config = dict(
    arch='vit',
    model='multi-label image tagger',
    image_size=32,
    norm='layernorm',
    conv_stem=False,
    pooling='mean',
    init='trunc_normal_002',
    max_precond_dim=1536,
    one_sided=False,
    weight_decay=0.1,
    adamw_weight_decay_other_params=0.05,
)
Rows from block 5, named by matrix and row number. Rows with one number belong to one neuron. Each number is 50 + 12 x the weight over its row's rms, rounded and kept within 0 to 99. All counts start at 0. After the name is the row's rms in percent of the matrix's.
# fc1: MLP up (model.blocks.5.mlp.fc1.weight, 512x128), inputs 0-127
# fc2: MLP down (model.blocks.5.mlp.fc2.weight, 128x512, transposed), outputs 0-127
fc1.330 124:44 78 69 63 30 54 47 39 38 56 39 63 50 45 36 65 74 67 49 39 66 53 35 52 73 60 67 46 49 44 41 69 57 59 66 53 61 52 46 59 49 61 53 63 50 29 55 53 22 52 60 40 51 59 52 48 66 61 51 40 60 55 58 52 48 42 58 42 46 67 57 54 56 54 52 51 44 40 44 39 72 62 33 56 55 47 27 55 58 40 60 45 40 55 61 83 55 66 55 71 43 46 30 30 65 48 48 43 45 36 77 37 55 62 67 36 49 55 45 62 68 59 67 44 52 41 58 76
fc1.331 092:71 47 49 55 52 47 57 42 31 55 51 52 47 51 42 62 49 71 42 63 48 53 52 74 42 46 26 73 33 44 50 58 51 49 57 46 42 50 43 46 51 53 34 74 47 72 67 25 52 38 54 37 39 54 53 40 45 56 37 43 46 66 70 58 55 37 60 46 73 35 36 39 51 51 51 59 40 59 29 29 68 26 42 74 41 32 46 75 43 34 39 68 36 67 29 25 52 50 57 46 58 75 55 53 48 58 54 57 55 42 37 60 46 58 45 66 34 51 45 60 52 49 62 57 54 52 32 66
fc1.332 089:42 41 44 63 48 45 71 75 40 59 51 37 60 63 70 51 64 36 46 46 42 65 46 38 28 46 47 40 53 39 52 60 40 57 45 62 56 41 53 44 57 60 50 46 56 44 53 53 50 67 59 67 41 45 49 40 66 47 53 85 62 20 52 52 54 38 44 55 37 48 52 56 49 51 59 55 64 49 46 15 30 68 71 46 50 49 55 54 66 54 42 90 59 51 32 56 42 39 57 25 38 59 50 55 60 50 54 50 26 47 69 42 35 61 50 44 40 35 45 31 62 26 56 34 53 44 48 56
fc1.333 108:46 50 33 37 45 25 35 29 49 58 47 30 60 41 45 34 54 51 47 32 48 29 42 41 35 43 53 62 57 52 49 39 45 52 58 57 47 43 60 49 45 51 34 52 24 74 70 53 33 47 57 36 63 35 66 36 63 39 40 37 35 54 67 39 54 42 61 42 36 68 38 49 44 29 35 63 56 55 66 49 67 59 50 43 65 49 52 71 56 56 42 50 54 34 50 46 43 42 45 60 49 71 58 67 61 59 75 55 37 53 63 51 48 49 28 85 43 56 51 65 31 57 32 32 57 59 48 65
fc1.334 077:60 58 49 33 63 38 59 51 49 27 48 56 71 28 60 44 51 53 61 27 54 54 54 77 49 45 49 36 69 58 48 58 54 47 59 58 37 62 42 30 36 40 43 57 46 35 54 56 43 53 46 43 57 51 39 50 47 35 49 53 67 48 52 63 35 43 49 33 47 58 59 64 21 66 62 63 62 40 50 59 72 41 54 59 45 40 44 39 50 66 54 38 37 23 55 37 62 49 49 28 47 58 37 78 36 51 44 40 49 69 43 64 75 68 43 76 53 29 30 37 59 42 45 53 52 38 69 59
fc1.335 093:39 41 48 72 57 28 25 44 56 17 54 37 54 44 61 55 23 50 66 48 74 46 46 37 59 54 57 42 48 55 44 41 65 36 51 53 50 67 32 50 56 46 49 47 53 63 46 50 50 53 74 65 52 43 46 42 42 63 64 64 77 74 32 57 84 40 53 53 51 57 49 55 41 58 40 52 32 57 40 53 55 57 51 57 55 42 45 47 49 45 79 43 20 37 71 57 52 44 57 61 54 31 47 52 68 39 28 46 40 51 41 53 52 52 48 50 55 53 70 62 64 42 31 71 40 50 49 54
fc1.336 109:24 63 63 37 51 26 62 46 59 49 52 35 50 58 43 31 59 61 38 57 50 35 75 59 37 50 51 59 56 44 31 43 74 36 49 57 50 53 53 33 53 76 37 16 50 44 61 40 54 54 47 32 36 52 55 51 50 71 70 34 42 38 43 44 34 45 50 40 61 45 52 63 41 53 39 42 48 52 50 56 50 68 37 45 65 37 51 47 48 42 46 61 55 54 49 53 56 33 28 54 37 52 48 72 46 68 42 46 17 57 30 54 43 62 52 54 67 63 43 66 75 40 36 51 22 51 57 59
fc1.337 112:25 35 51 44 39 54 33 59 38 59 46 54 43 64 44 40 40 57 50 37 47 66 28 54 54 42 79 56 35 75 59 36 47 29 61 54 42 38 43 56 54 53 50 54 82 39 51 53 41 58 48 67 49 37 65 62 79 42 65 47 50 65 38 54 51 40 36 40 58 58 44 52 40 67 49 61 28 65 56 38 48 39 54 40 66 36 51 27 59 63 61 47 74 41 38 42 62 62 22 44 64 53 50 46 59 59 47 45 49 42 46 51 46 64 60 36 62 61 46 38 51 35 20 67 40 64 48 58
fc1.338 103:57 62 22 67 62 43 65 57 43 56 45 46 60 30 27 33 58 40 56 42 64 37 42 40 81 51 37 42 64 29 53 46 47 49 54 65 55 72 61 57 62 25 53 44 44 53 56 32 53 58 50 50 56 30 57 47 55 45 33 58 70 52 55 53 37 44 62 67 46 44 50 67 43 63 54 50 55 43 33 34 61 53 36 65 41 46 49 56 53 79 49 40 44 56 35 70 61 34 44 53 52 65 34 33 58 60 66 36 57 55 53 64 66 47 30 58 50 43 44 40 61 42 57 23 70 48 32 37
fc1.339 091:56 54 36 45 81 44 59 43 54 64 56 48 41 55 68 42 42 67 51 35 58 45 44 47 53 41 44 75 53 63 39 33 51 40 66 26 35 27 47 67 55 37 48 58 63 67 37 78 58 47 50 59 71 62 43 25 42 57 53 61 67 63 52 61 64 56 44 65 52 60 65 35 56 63 38 62 45 34 37 56 45 58 40 43 58 74 43 56 51 65 50 35 43 48 42 34 41 59 81 63 48 52 57 51 52 38 35 57 51 61 49 55 46 72 62 37 44 53 64 50 50 34 23 44 61 34 41 60
fc1.340 088:41 53 38 44 49 46 25 52 74 42 36 35 61 53 33 32 52 74 44 36 51 63 58 61 64 55 47 40 50 34 51 45 52 73 53 56 43 69 55 46 28 55 50 43 43 67 66 68 42 41 39 48 57 58 51 53 54 36 48 60 62 53 58 37 67 63 40 55 42 51 44 38 42 56 60 50 55 39 32 52 46 56 41 75 60 50 32 52 55 48 52 48 57 60 45 57 53 42 40 29 41 30 43 44 76 25 54 48 38 48 76 55 31 54 63 72 62 72 32 59 63 65 39 54 31 18 38 57
fc1.341 091:57 48 33 38 40 53 41 52 36 28 68 46 45 58 41 35 58 45 49 34 29 40 48 62 44 68 53 54 74 48 37 57 56 57 51 43 75 24 41 44 43 42 60 59 67 45 47 50 39 42 51 56 60 48 39 65 34 45 48 43 44 48 47 31 44 42 56 37 77 44 36 58 60 49 34 68 50 55 38 39 67 31 41 33 54 40 50 45 58 57 69 48 42 40 45 46 71 39 77 42 78 32 52 27 37 65 56 52 36 54 51 64 60 54 39 35 27 35 62 60 65 63 43 51 56 60 32 59
fc1.342 106:41 46 33 52 81 60 61 42 46 53 26 32 55 57 57 58 36 56 50 32 41 68 57 59 61 61 90 57 58 54 73 62 57 70 43 56 43 35 65 40 41 61 51 68 47 58 50 56 31 59 72 45 44 49 38 44 54 64 52 68 48 53 58 54 47 76 67 45 34 43 70 41 38 55 50 66 78 47 42 53 33 43 65 59 47 49 71 66 42 55 61 62 62 53 48 47 61 38 52 57 53 46 36 54 41 72 79 58 55 47 33 49 65 54 58 55 57 43 62 62 47 55 55 52 52 38 43 53
fc1.343 097:48 38 38 43 58 51 33 58 31 55 56 46 35 26 76 51 52 71 53 48 46 58 59 43 40 64 38 52 50 40 35 60 45 55 61 35 53 28 48 41 55 56 48 45 45 41 49 51 53 64 67 76 46 58 61 58 61 50 42 48 57 46 61 32 58 50 32 66 69 84 35 48 67 69 68 58 51 61 55 40 56 34 49 66 47 62 55 68 42 36 26 56 44 61 54 55 37 54 66 57 61 45 51 46 39 54 64 26 51 35 35 43 38 73 32 40 38 60 52 49 56 72 63 50 74 62 56 66
fc1.344 082:47 57 43 59 67 39 59 52 24 68 47 63 54 61 51 58 60 71 54 17 50 55 66 46 48 50 51 64 46 52 50 41 57 48 37 36 50 60 53 61 46 43 65 61 56 33 47 47 38 58 58 41 61 59 42 56 57 72 70 78 57 61 34 43 47 65 51 40 56 67 55 56 60 44 56 51 41 45 49 42 52 41 54 27 87 60 54 50 54 57 19 49 45 49 61 54 32 39 58 27 54 53 44 52 60 46 79 53 37 36 57 42 72 35 40 62 26 49 53 80 43 50 48 54 54 36 69 57
fc1.345 091:33 65 55 53 31 56 58 18 40 46 46 52 34 57 45 40 50 45 54 49 39 54 62 50 56 57 68 53 43 55 40 30 64 59 55 42 43 39 32 53 71 46 39 23 64 34 60 37 47 26 24 57 37 68 37 21 43 55 39 37 58 39 23 41 62 34 35 40 57 48 65 48 65 55 42 41 44 51 40 61 50 44 51 58 79 37 49 39 37 33 53 41 41 43 37 40 58 59 41 58 50 46 61 41 51 43 37 81 52 46 54 35 44 44 43 48 30 44 59 61 67 47 42 50 33 55 36 52
fc1.346 107:61 26 36 52 46 64 41 56 18 40 41 29 36 46 48 51 65 47 42 53 47 47 56 25 49 59 48 56 39 50 62 60 34 57 47 44 38 25 29 61 62 46 46 50 61 46 54 68 47 54 49 48 63 62 47 43 49 65 45 69 40 57 37 73 62 34 63 42 61 33 22 56 57 47 46 83 60 56 44 68 50 36 55 66 59 42 54 63 65 51 51 54 50 64 36 54 39 50 47 46 23 54 52 31 65 34 24 32 68 65 54 46 50 44 40 54 57 55 55 51 75 55 57 63 51 50 33 58
fc1.347 096:60 64 36 44 60 43 53 54 62 48 43 64 53 53 76 42 49 56 55 49 54 56 43 59 42 53 48 86 53 34 52 14 62 44 42 53 77 77 64 58 41 33 56 56 51 67 57 38 54 35 61 49 43 71 52 65 43 51 57 50 46 48 75 59 55 43 62 48 51 36 55 65 46 63 70 64 58 45 53 35 48 41 86 65 51 46 54 45 41 58 48 58 47 45 51 53 53 53 33 61 29 51 75 34 55 70 51 60 58 54 28 37 80 64 32 56 57 53 45 50 49 51 57 52 42 38 47 54
fc1.348 103:28 44 45 28 43 39 16 48 45 38 25 54 51 57 48 40 61 35 35 53 65 43 58 41 46 40 43 74 46 27 65 36 49 55 52 67 60 32 43 57 44 61 60 50 36 54 54 53 35 62 47 57 53 59 47 34 59 63 60 74 70 52 45 51 64 57 55 37 38 48 36 55 49 54 39 47 37 52 40 36 42 50 47 40 71 73 52 69 47 44 39 50 27 50 72 42 53 27 44 54 47 52 38 47 32 28 52 43 51 58 36 53 56 64 67 48 62 37 46 45 68 53 38 78 47 58 45 23
fc1.349 090:59 52 49 44 37 49 40 54 66 53 51 41 72 66 38 51 58 55 51 59 46 30 72 41 43 32 67 55 48 34 55 55 63 53 47 29 59 75 63 39 73 57 45 63 60 51 80 67 71 41 41 55 47 64 52 32 54 63 48 56 48 36 59 64 42 60 44 49 61 38 61 66 34 64 57 63 56 57 86 44 50 42 70 33 59 51 52 46 60 52 47 58 50 44 45 34 56 64 53 28 34 48 45 45 55 39 64 71 41 39 57 38 72 43 30 67 54 50 42 45 53 51 49 32 29 34 36 60
fc1.350 087:49 51 32 27 36 55 68 51 43 39 58 35 74 64 60 50 51 58 44 31 57 58 58 71 45 56 52 48 59 42 59 55 50 53 51 48 49 42 67 42 42 57 46 70 55 57 37 26 68 41 45 47 29 39 26 49 45 43 41 56 45 31 50 57 54 40 33 37 44 50 60 56 56 54 51 56 58 32 58 41 41 37 42 76 58 25 45 51 53 47 35 55 53 75 48 60 42 45 56 36 63 35 38 71 26 42 85 37 71 72 63 43 37 61 63 55 59 74 58 43 56 30 45 50 56 52 61 51
fc1.351 110:31 71 27 55 47 66 55 57 65 39 31 48 44 44 48 64 47 66 50 50 61 60 41 38 50 37 22 59 56 71 56 64 39 63 45 64 62 65 48 66 37 31 41 64 48 56 32 33 47 51 58 38 58 58 67 46 52 74 35 67 54 54 26 46 54 77 49 36 40 33 69 39 41 55 52 49 48 64 57 38 29 39 53 58 53 51 39 60 61 71 63 50 50 51 49 42 39 42 57 48 49 44 60 51 45 73 53 39 57 35 23 67 59 63 55 72 55 36 38 47 47 41 40 47 69 63 65 55
fc1.352 105:51 56 63 41 57 45 28 56 23 22 53 37 37 44 64 56 39 72 61 55 51 39 70 65 48 62 42 76 73 50 70 47 57 79 47 51 58 62 61 50 46 62 48 46 55 53 45 62 48 36 48 42 52 30 66 81 57 53 61 65 40 37 51 57 46 58 43 69 48 73 49 78 51 26 43 62 47 47 44 55 25 59 52 69 59 45 39 30 55 52 56 45 44 59 54 62 67 34 45 51 43 46 61 51 58 45 42 35 46 52 56 72 47 66 59 45 66 57 44 56 41 49 34 55 35 53 44 65
fc1.353 075:63 74 46 52 46 60 51 67 29 64 51 55 59 51 50 49 45 71 38 39 34 60 27 35 45 50 49 57 35 24 56 47 45 32 51 51 49 36 46 56 64 37 53 35 49 54 51 47 62 47 66 74 62 61 55 49 60 38 50 38 90 53 44 30 37 41 61 40 47 62 61 50 55 57 37 25 44 60 46 40 51 52 58 40 44 46 85 53 48 68 55 69 41 37 58 42 61 48 54 41 59 53 36 27 50 45 34 65 43 68 38 29 51 58 59 59 49 57 39 45 40 45 50 49 52 77 35 65
fc1.354 089:36 53 69 67 26 45 42 51 47 60 49 52 48 45 25 54 38 77 54 48 32 31 47 35 33 48 66 57 31 40 42 64 34 45 39 35 50 56 49 40 42 53 47 71 52 68 52 41 41 32 40 55 43 72 72 51 64 59 48 70 73 43 34 58 29 50 64 48 55 46 48 57 52 48 52 47 65 06 42 48 48 53 48 63 60 52 66 45 42 58 59 44 49 42 39 63 62 54 35 56 55 58 47 50 50 47 52 44 28 72 64 42 35 31 43 58 62 45 57 53 77 51 38 36 38 54 46 52
fc1.355 131:42 37 47 50 50 29 58 54 56 49 38 39 34 63 27 43 47 46 40 44 60 41 31 65 56 50 56 57 56 51 61 42 55 49 47 55 58 31 56 56 36 20 66 54 33 78 41 57 41 61 51 28 80 58 58 36 35 50 47 49 47 35 48 42 56 46 62 41 44 63 51 48 53 40 63 50 16 48 56 57 56 45 51 27 29 38 42 60 78 45 40 49 57 32 55 59 52 53 57 48 62 45 37 46 33 40 38 30 45 60 41 55 53 46 55 61 37 24 42 41 33 59 44 11 45 46 60 45
fc1.356 093:55 43 54 37 75 61 61 59 46 45 56 52 49 30 73 21 27 39 42 43 43 42 35 63 45 47 61 48 54 46 45 29 60 51 49 49 38 58 67 42 41 29 43 56 68 46 70 49 64 54 38 59 52 59 39 56 72 47 54 50 57 43 31 57 47 57 38 30 51 63 64 39 43 35 27 62 61 35 32 64 54 45 56 48 70 46 39 44 61 57 67 46 41 50 60 57 39 69 47 55 59 55 34 68 48 40 46 59 72 49 46 36 40 67 60 51 41 43 16 21 58 53 41 57 41 68 53 62
fc2.330 110:49 50 63 19 57 43 36 50 37 32 35 33 64 35 58 51 42 37 43 60 72 28 36 67 48 42 36 24 67 38 51 49 52 44 43 44 51 44 58 48 25 47 69 26 54 55 39 30 60 44 39 48 64 55 58 42 57 54 49 54 61 53 33 48 38 53 55 55 56 63 47 40 46 60 52 49 44 70 58 49 45 65 60 50 27 70 28 57 43 44 55 46 66 46 49 43 51 47 85 46 77 62 38 40 30 42 56 43 52 59 67 49 58 53 47 18 52 41 47 65 46 38 64 45 49 45 42 67
fc2.331 092:60 63 41 50 46 54 48 42 58 46 48 61 49 57 38 46 31 75 50 49 52 63 55 40 43 49 51 43 43 51 51 33 60 45 31 59 47 46 62 39 38 65 45 39 67 66 56 38 63 44 61 49 56 55 28 54 28 52 43 41 75 63 42 54 56 39 48 60 35 61 53 45 61 32 31 59 73 18 63 24 20 39 67 59 52 30 44 47 50 43 43 37 78 50 48 75 36 53 38 34 48 48 52 69 59 49 33 41 54 56 70 38 47 47 37 46 46 51 45 49 47 16 42 67 61 50 47 53
fc2.332 089:43 41 64 35 25 56 31 42 45 52 52 47 66 51 43 45 62 42 51 58 33 54 41 32 53 29 67 31 56 30 42 46 32 59 46 51 45 63 53 34 21 53 40 28 42 55 47 65 54 59 49 60 42 47 47 31 37 67 56 44 42 52 48 50 44 54 54 44 65 44 48 54 59 67 60 41 32 31 33 69 34 58 58 35 44 57 64 51 64 39 49 55 71 54 47 43 36 41 63 62 35 53 33 47 50 38 72 52 40 59 27 39 29 45 52 40 42 56 30 79 75 37 41 44 60 58 32 53
fc2.333 098:50 65 68 56 71 50 32 56 59 49 29 51 20 28 49 75 41 39 37 59 56 62 45 28 40 64 31 40 42 51 31 35 67 49 58 29 26 67 40 65 32 49 54 36 71 44 39 39 43 51 47 39 66 45 47 55 44 46 73 57 45 61 43 41 44 57 62 67 59 51 46 53 55 31 48 57 65 40 42 65 60 50 49 46 39 66 68 50 53 54 50 27 57 55 49 55 40 58 44 50 54 73 59 41 32 57 35 45 62 44 42 48 47 63 58 72 52 51 56 64 49 56 75 57 50 48 25 61
fc2.334 070:58 63 43 33 39 57 50 49 65 49 51 86 59 65 45 45 43 45 50 59 58 55 67 50 40 45 16 21 38 47 48 53 43 51 42 17 27 50 34 54 41 57 59 54 44 65 44 54 62 63 63 25 36 36 41 52 36 69 66 34 50 61 46 46 47 62 49 49 67 45 56 49 61 33 45 57 51 73 64 30 53 49 70 59 45 41 49 53 56 40 48 71 35 60 50 49 62 53 50 65 59 32 35 56 49 25 28 62 42 49 67 47 64 42 56 36 65 60 43 53 50 53 53 53 45 62 57 60
fc2.335 097:53 53 57 55 74 53 58 37 34 50 53 49 50 63 35 45 70 47 43 44 33 69 67 50 52 32 42 58 45 77 46 61 60 51 57 39 44 29 34 64 60 53 28 52 54 42 55 47 41 27 61 65 55 55 40 80 58 55 35 65 52 77 54 74 53 50 68 51 62 51 32 58 52 53 44 44 43 55 40 49 40 44 40 51 36 59 49 52 47 71 53 74 61 40 61 73 54 54 52 52 68 56 32 59 55 60 59 42 79 63 63 40 47 23 56 57 37 58 53 58 62 59 77 58 43 35 54 59
fc2.336 108:35 47 66 57 52 44 47 56 46 61 18 50 64 67 37 43 35 48 56 52 68 47 49 35 34 69 69 46 33 36 31 68 59 32 64 39 68 38 61 53 62 55 31 46 56 49 59 51 75 70 16 47 51 54 61 47 45 42 39 45 52 57 52 53 55 42 50 49 43 69 47 48 63 55 49 56 35 64 47 70 70 50 64 24 59 35 52 58 52 49 55 51 49 56 27 56 49 44 48 58 55 44 50 42 50 42 51 65 46 56 10 57 51 48 51 56 44 34 58 51 76 56 76 36 45 44 64 54
fc2.337 118:59 45 30 49 30 51 42 38 59 51 57 34 57 47 70 54 61 45 64 64 47 61 68 59 59 55 30 50 54 53 67 59 68 33 71 59 63 34 32 34 55 66 47 38 38 32 59 57 47 60 65 42 47 63 43 42 41 52 43 44 42 46 67 45 27 49 54 50 59 41 78 51 66 53 42 70 55 69 59 35 57 57 52 59 62 56 25 57 36 59 52 79 33 57 42 51 40 47 59 68 63 55 50 57 46 65 44 52 45 60 38 61 31 59 39 45 42 46 61 35 65 31 33 30 73 40 60 54
fc2.338 094:34 45 61 63 52 36 44 34 43 53 53 50 48 50 70 62 38 39 45 56 53 59 37 45 46 38 33 55 33 64 70 38 34 61 45 50 42 40 34 57 84 59 53 60 43 43 60 60 20 39 56 60 24 45 47 59 46 36 55 47 39 88 60 43 46 55 62 59 31 43 63 70 47 40 40 42 41 57 51 42 37 71 46 53 54 41 46 49 65 54 45 48 54 73 40 43 31 34 58 45 46 34 49 50 13 37 37 74 44 64 62 47 62 50 60 38 55 48 72 54 49 43 47 54 45 43 57 51
fc2.339 089:62 36 55 58 62 48 76 62 43 60 58 62 58 60 45 61 51 65 47 59 46 53 52 54 52 60 45 43 69 46 47 52 43 57 58 35 59 73 51 40 34 39 52 79 43 53 42 65 61 72 49 71 46 56 50 67 36 38 59 58 35 68 49 41 35 34 65 52 47 55 38 52 37 45 53 44 69 76 57 27 33 67 52 45 32 43 42 49 59 58 53 53 61 49 45 65 48 31 28 53 33 49 42 69 66 44 56 56 54 54 76 42 62 55 24 58 43 39 83 46 37 62 78 42 50 52 51 41
fc2.340 090:59 32 79 46 51 72 65 39 46 63 46 78 49 50 50 57 35 45 52 63 54 62 51 44 58 53 62 52 73 45 52 40 57 41 62 77 45 48 71 50 46 69 33 67 52 40 45 28 53 39 39 48 51 57 58 35 43 64 47 43 57 50 45 58 39 43 33 39 56 38 38 43 46 36 28 39 37 44 58 61 30 53 36 53 63 62 28 30 51 48 41 59 54 52 50 63 31 58 24 46 49 72 47 64 39 48 55 57 63 59 45 70 72 48 58 25 33 43 61 54 44 41 55 39 69 58 70 57
fc2.341 087:28 56 32 28 39 30 55 32 58 45 39 51 65 49 33 49 63 42 39 63 61 24 42 58 44 65 60 34 59 85 55 50 64 60 22 48 53 26 32 53 53 50 55 60 55 41 56 20 44 56 31 30 58 57 35 38 52 33 55 50 59 31 44 43 48 58 65 49 39 63 48 55 40 59 45 52 63 20 40 53 46 46 43 46 53 33 57 36 48 23 54 52 47 48 35 61 39 48 55 66 51 49 47 41 71 59 52 51 58 55 63 58 65 57 43 44 46 45 55 53 57 45 34 71 35 48 44 54
fc2.342 092:36 51 15 35 57 43 64 61 43 52 60 33 42 44 40 61 46 43 41 41 48 64 53 45 42 36 46 37 29 36 41 52 45 60 59 40 66 58 40 24 40 53 67 50 40 63 65 84 47 52 52 38 71 54 46 45 59 49 59 48 47 59 30 52 76 55 45 47 46 49 51 28 38 60 60 59 37 28 52 55 62 25 55 47 50 39 32 35 33 50 38 45 58 42 35 39 48 55 59 60 35 53 45 50 50 51 33 55 55 45 36 54 48 35 50 52 56 75 63 69 35 54 36 79 42 33 64 39
fc2.343 095:64 66 63 33 68 48 45 57 56 54 63 78 41 57 48 33 44 57 55 45 29 38 39 44 40 50 70 22 63 51 51 57 51 62 30 60 67 48 41 55 47 58 45 41 44 68 67 73 70 36 38 34 58 32 38 48 39 42 50 65 53 57 50 46 54 51 21 48 40 48 38 64 36 62 38 68 70 56 38 55 46 59 50 43 31 38 43 46 74 46 41 53 54 43 52 66 38 30 43 55 75 56 50 64 58 32 40 44 59 55 60 36 49 59 35 57 39 51 62 47 63 51 52 74 58 55 44 26
fc2.344 083:45 55 37 64 47 66 32 55 51 76 59 74 41 32 38 45 60 45 49 45 37 41 65 64 33 64 51 63 49 41 56 63 45 55 51 26 46 36 60 39 55 70 43 63 54 63 58 38 58 50 40 49 55 54 55 66 50 43 43 34 45 52 55 30 38 70 23 52 26 50 56 51 45 56 54 80 47 46 53 51 64 59 39 53 33 66 49 64 65 39 74 43 34 55 60 61 36 31 30 38 65 61 37 37 41 32 54 74 33 35 53 62 56 60 38 54 43 35 45 56 47 65 60 59 33 51 50 62
fc2.345 080:48 50 59 37 34 46 55 85 59 75 51 57 55 39 46 54 53 49 40 47 66 46 53 51 42 55 34 58 49 62 67 42 53 55 47 44 63 52 61 34 43 65 32 59 47 41 48 22 33 37 57 38 59 54 28 60 55 59 43 61 70 62 59 50 35 31 42 45 46 72 40 50 37 44 58 58 50 58 48 39 26 74 62 50 40 77 40 53 48 48 41 43 59 58 73 57 40 56 25 50 39 51 57 63 55 37 29 38 55 48 42 68 74 75 44 42 47 43 51 61 70 66 53 29 47 44 59 55
fc2.346 105:33 74 46 46 47 45 57 37 43 43 26 31 61 45 61 56 61 57 55 56 45 72 54 80 60 33 54 58 58 71 57 36 58 40 68 48 66 38 30 63 57 64 53 34 48 37 43 42 41 60 42 68 40 57 63 43 54 50 42 47 53 65 46 41 48 42 62 58 43 57 52 34 47 51 57 56 50 63 71 33 35 40 48 62 52 53 73 52 39 63 25 42 50 44 49 37 50 65 16 43 47 65 40 53 69 72 64 52 56 32 58 61 62 69 68 55 66 46 52 64 41 62 60 52 45 59 71 57
fc2.347 093:56 60 47 53 55 57 55 40 49 62 47 41 33 46 54 52 38 48 44 44 17 56 48 51 48 38 75 72 42 59 41 52 51 31 37 72 43 32 52 55 56 49 45 56 31 37 58 52 40 62 64 53 39 42 18 70 43 43 56 70 23 51 42 45 42 33 57 60 53 50 66 40 34 37 34 43 43 46 42 34 59 57 75 28 57 53 68 70 57 45 42 53 68 42 41 52 54 52 59 70 47 54 45 65 45 65 33 40 53 53 57 26 44 39 62 55 58 45 60 59 49 64 48 56 42 88 49 44
fc2.348 095:40 48 59 55 32 55 55 37 35 79 73 39 48 51 59 47 45 49 57 57 60 58 50 48 45 46 51 39 60 52 24 60 33 40 49 58 55 66 46 41 45 47 37 43 65 59 59 44 41 19 57 44 45 62 55 54 41 32 71 52 60 43 67 28 59 19 64 47 61 38 52 39 62 26 45 47 39 52 44 49 35 56 53 51 55 51 58 42 47 46 38 51 50 47 46 85 58 58 41 20 41 53 58 21 40 51 58 55 38 61 71 47 82 41 39 61 56 57 57 46 47 62 41 55 61 59 71 49
fc2.349 088:20 44 44 40 69 69 40 53 25 50 46 50 43 43 33 54 40 38 38 62 39 29 42 35 42 50 47 40 76 39 52 57 47 60 49 54 57 49 71 75 50 63 70 47 42 43 53 58 43 42 49 47 28 35 56 60 60 66 52 25 47 59 59 51 44 41 80 42 65 18 40 65 62 59 35 39 52 23 65 49 51 60 50 37 38 54 59 57 59 52 50 37 50 50 47 46 50 68 61 38 40 62 51 40 41 34 49 56 39 54 47 43 43 63 45 45 65 73 63 47 40 48 35 23 40 47 53 64
fc2.350 090:52 41 50 36 53 62 52 66 63 44 44 50 65 56 42 40 42 44 45 57 59 54 53 67 49 37 50 55 47 47 31 48 46 43 54 48 50 30 50 57 59 37 62 68 63 55 29 42 53 56 32 28 39 33 28 55 50 68 44 68 51 55 31 39 50 56 33 59 41 57 59 52 60 65 35 35 70 46 50 54 77 76 53 45 41 48 34 52 38 47 54 37 67 39 22 58 64 57 29 37 54 46 48 28 41 40 41 44 51 53 50 54 63 34 49 44 39 55 40 40 45 43 57 00 66 61 31 56
fc2.351 108:42 36 42 51 23 69 43 41 63 42 39 54 52 61 54 35 55 45 63 55 65 53 63 46 45 27 58 41 49 58 27 53 50 45 20 38 71 25 51 52 70 57 53 64 52 43 44 40 46 65 50 46 56 60 50 73 43 49 56 58 52 42 47 32 71 61 41 59 65 50 46 58 74 34 48 52 55 41 53 31 46 53 44 64 56 45 27 43 43 61 51 74 41 38 44 66 45 43 55 60 47 46 46 57 51 80 41 59 48 51 59 42 95 69 56 59 47 60 33 54 56 63 54 52 69 63 48 44
fc2.352 108:50 67 31 58 67 71 62 57 65 43 55 55 44 32 51 70 35 56 26 51 50 44 56 54 64 41 55 37 47 19 35 59 45 33 54 54 36 49 31 49 44 56 62 56 50 52 43 72 38 41 55 48 59 55 41 50 49 46 52 56 35 48 66 57 48 66 43 45 52 67 46 33 44 48 47 72 56 66 55 59 51 54 83 47 47 40 39 40 56 33 26 41 41 53 43 72 57 55 59 64 58 35 59 30 55 47 41 62 61 76 50 38 47 57 77 28 54 53 62 49 20 54 67 52 53 53 67 49
fc2.353 071:61 44 32 39 49 47 60 68 69 42 38 72 59 25 45 55 64 49 49 70 38 40 30 58 40 43 51 44 57 50 56 36 66 53 53 55 53 52 22 45 61 51 66 53 35 50 58 68 47 27 30 57 40 71 42 54 30 35 55 43 68 38 38 53 65 55 58 47 64 34 56 50 46 46 45 50 56 52 67 61 34 51 45 38 35 73 49 44 58 47 59 67 37 53 70 42 58 37 49 55 51 34 59 48 40 36 39 74 57 40 70 59 64 50 49 37 34 43 37 56 21 23 53 33 39 55 49 53
fc2.354 096:53 42 66 67 37 58 42 46 57 30 41 37 52 56 39 68 48 36 45 47 61 56 30 30 48 26 51 29 56 41 29 22 41 41 47 36 46 44 45 40 54 53 44 48 40 30 62 36 40 30 65 43 60 58 54 61 55 61 71 45 70 52 47 47 67 64 63 28 36 41 36 69 47 29 51 45 36 71 67 43 58 50 50 39 52 70 33 45 50 54 50 37 36 60 56 62 43 53 34 57 51 33 48 54 42 57 49 25 54 49 55 32 46 45 63 53 54 60 56 66 68 42 63 30 61 35 49 72
fc2.355 123:39 55 58 69 55 16 35 54 37 76 49 46 37 39 52 56 46 64 53 58 55 30 57 73 61 42 67 57 47 34 58 49 61 45 59 39 35 57 42 50 75 60 47 64 46 74 41 48 57 46 56 40 46 45 40 43 55 34 52 55 54 60 50 54 54 50 69 43 68 58 43 76 45 66 55 55 45 43 32 44 47 53 51 57 50 55 48 41 39 47 23 61 67 50 46 30 48 33 32 62 55 66 65 50 48 42 45 54 53 38 48 50 55 54 66 51 74 42 33 85 39 61 36 24 42 64 54 29
fc2.356 095:59 47 57 44 45 47 54 57 74 59 28 51 57 57 64 41 61 64 26 47 55 38 59 22 52 37 62 62 34 43 58 26 61 59 51 39 32 27 57 62 59 66 67 43 46 72 69 52 65 46 34 57 51 62 54 52 37 81 55 29 52 59 53 42 35 52 54 67 46 46 30 54 36 56 72 52 47 45 62 36 25 52 70 59 71 46 56 43 46 49 62 64 46 68 47 44 50 56 47 32 60 56 58 44 28 44 32 47 49 50 65 43 41 49 60 45 35 40 54 55 60 56 72 49 66 43 39 59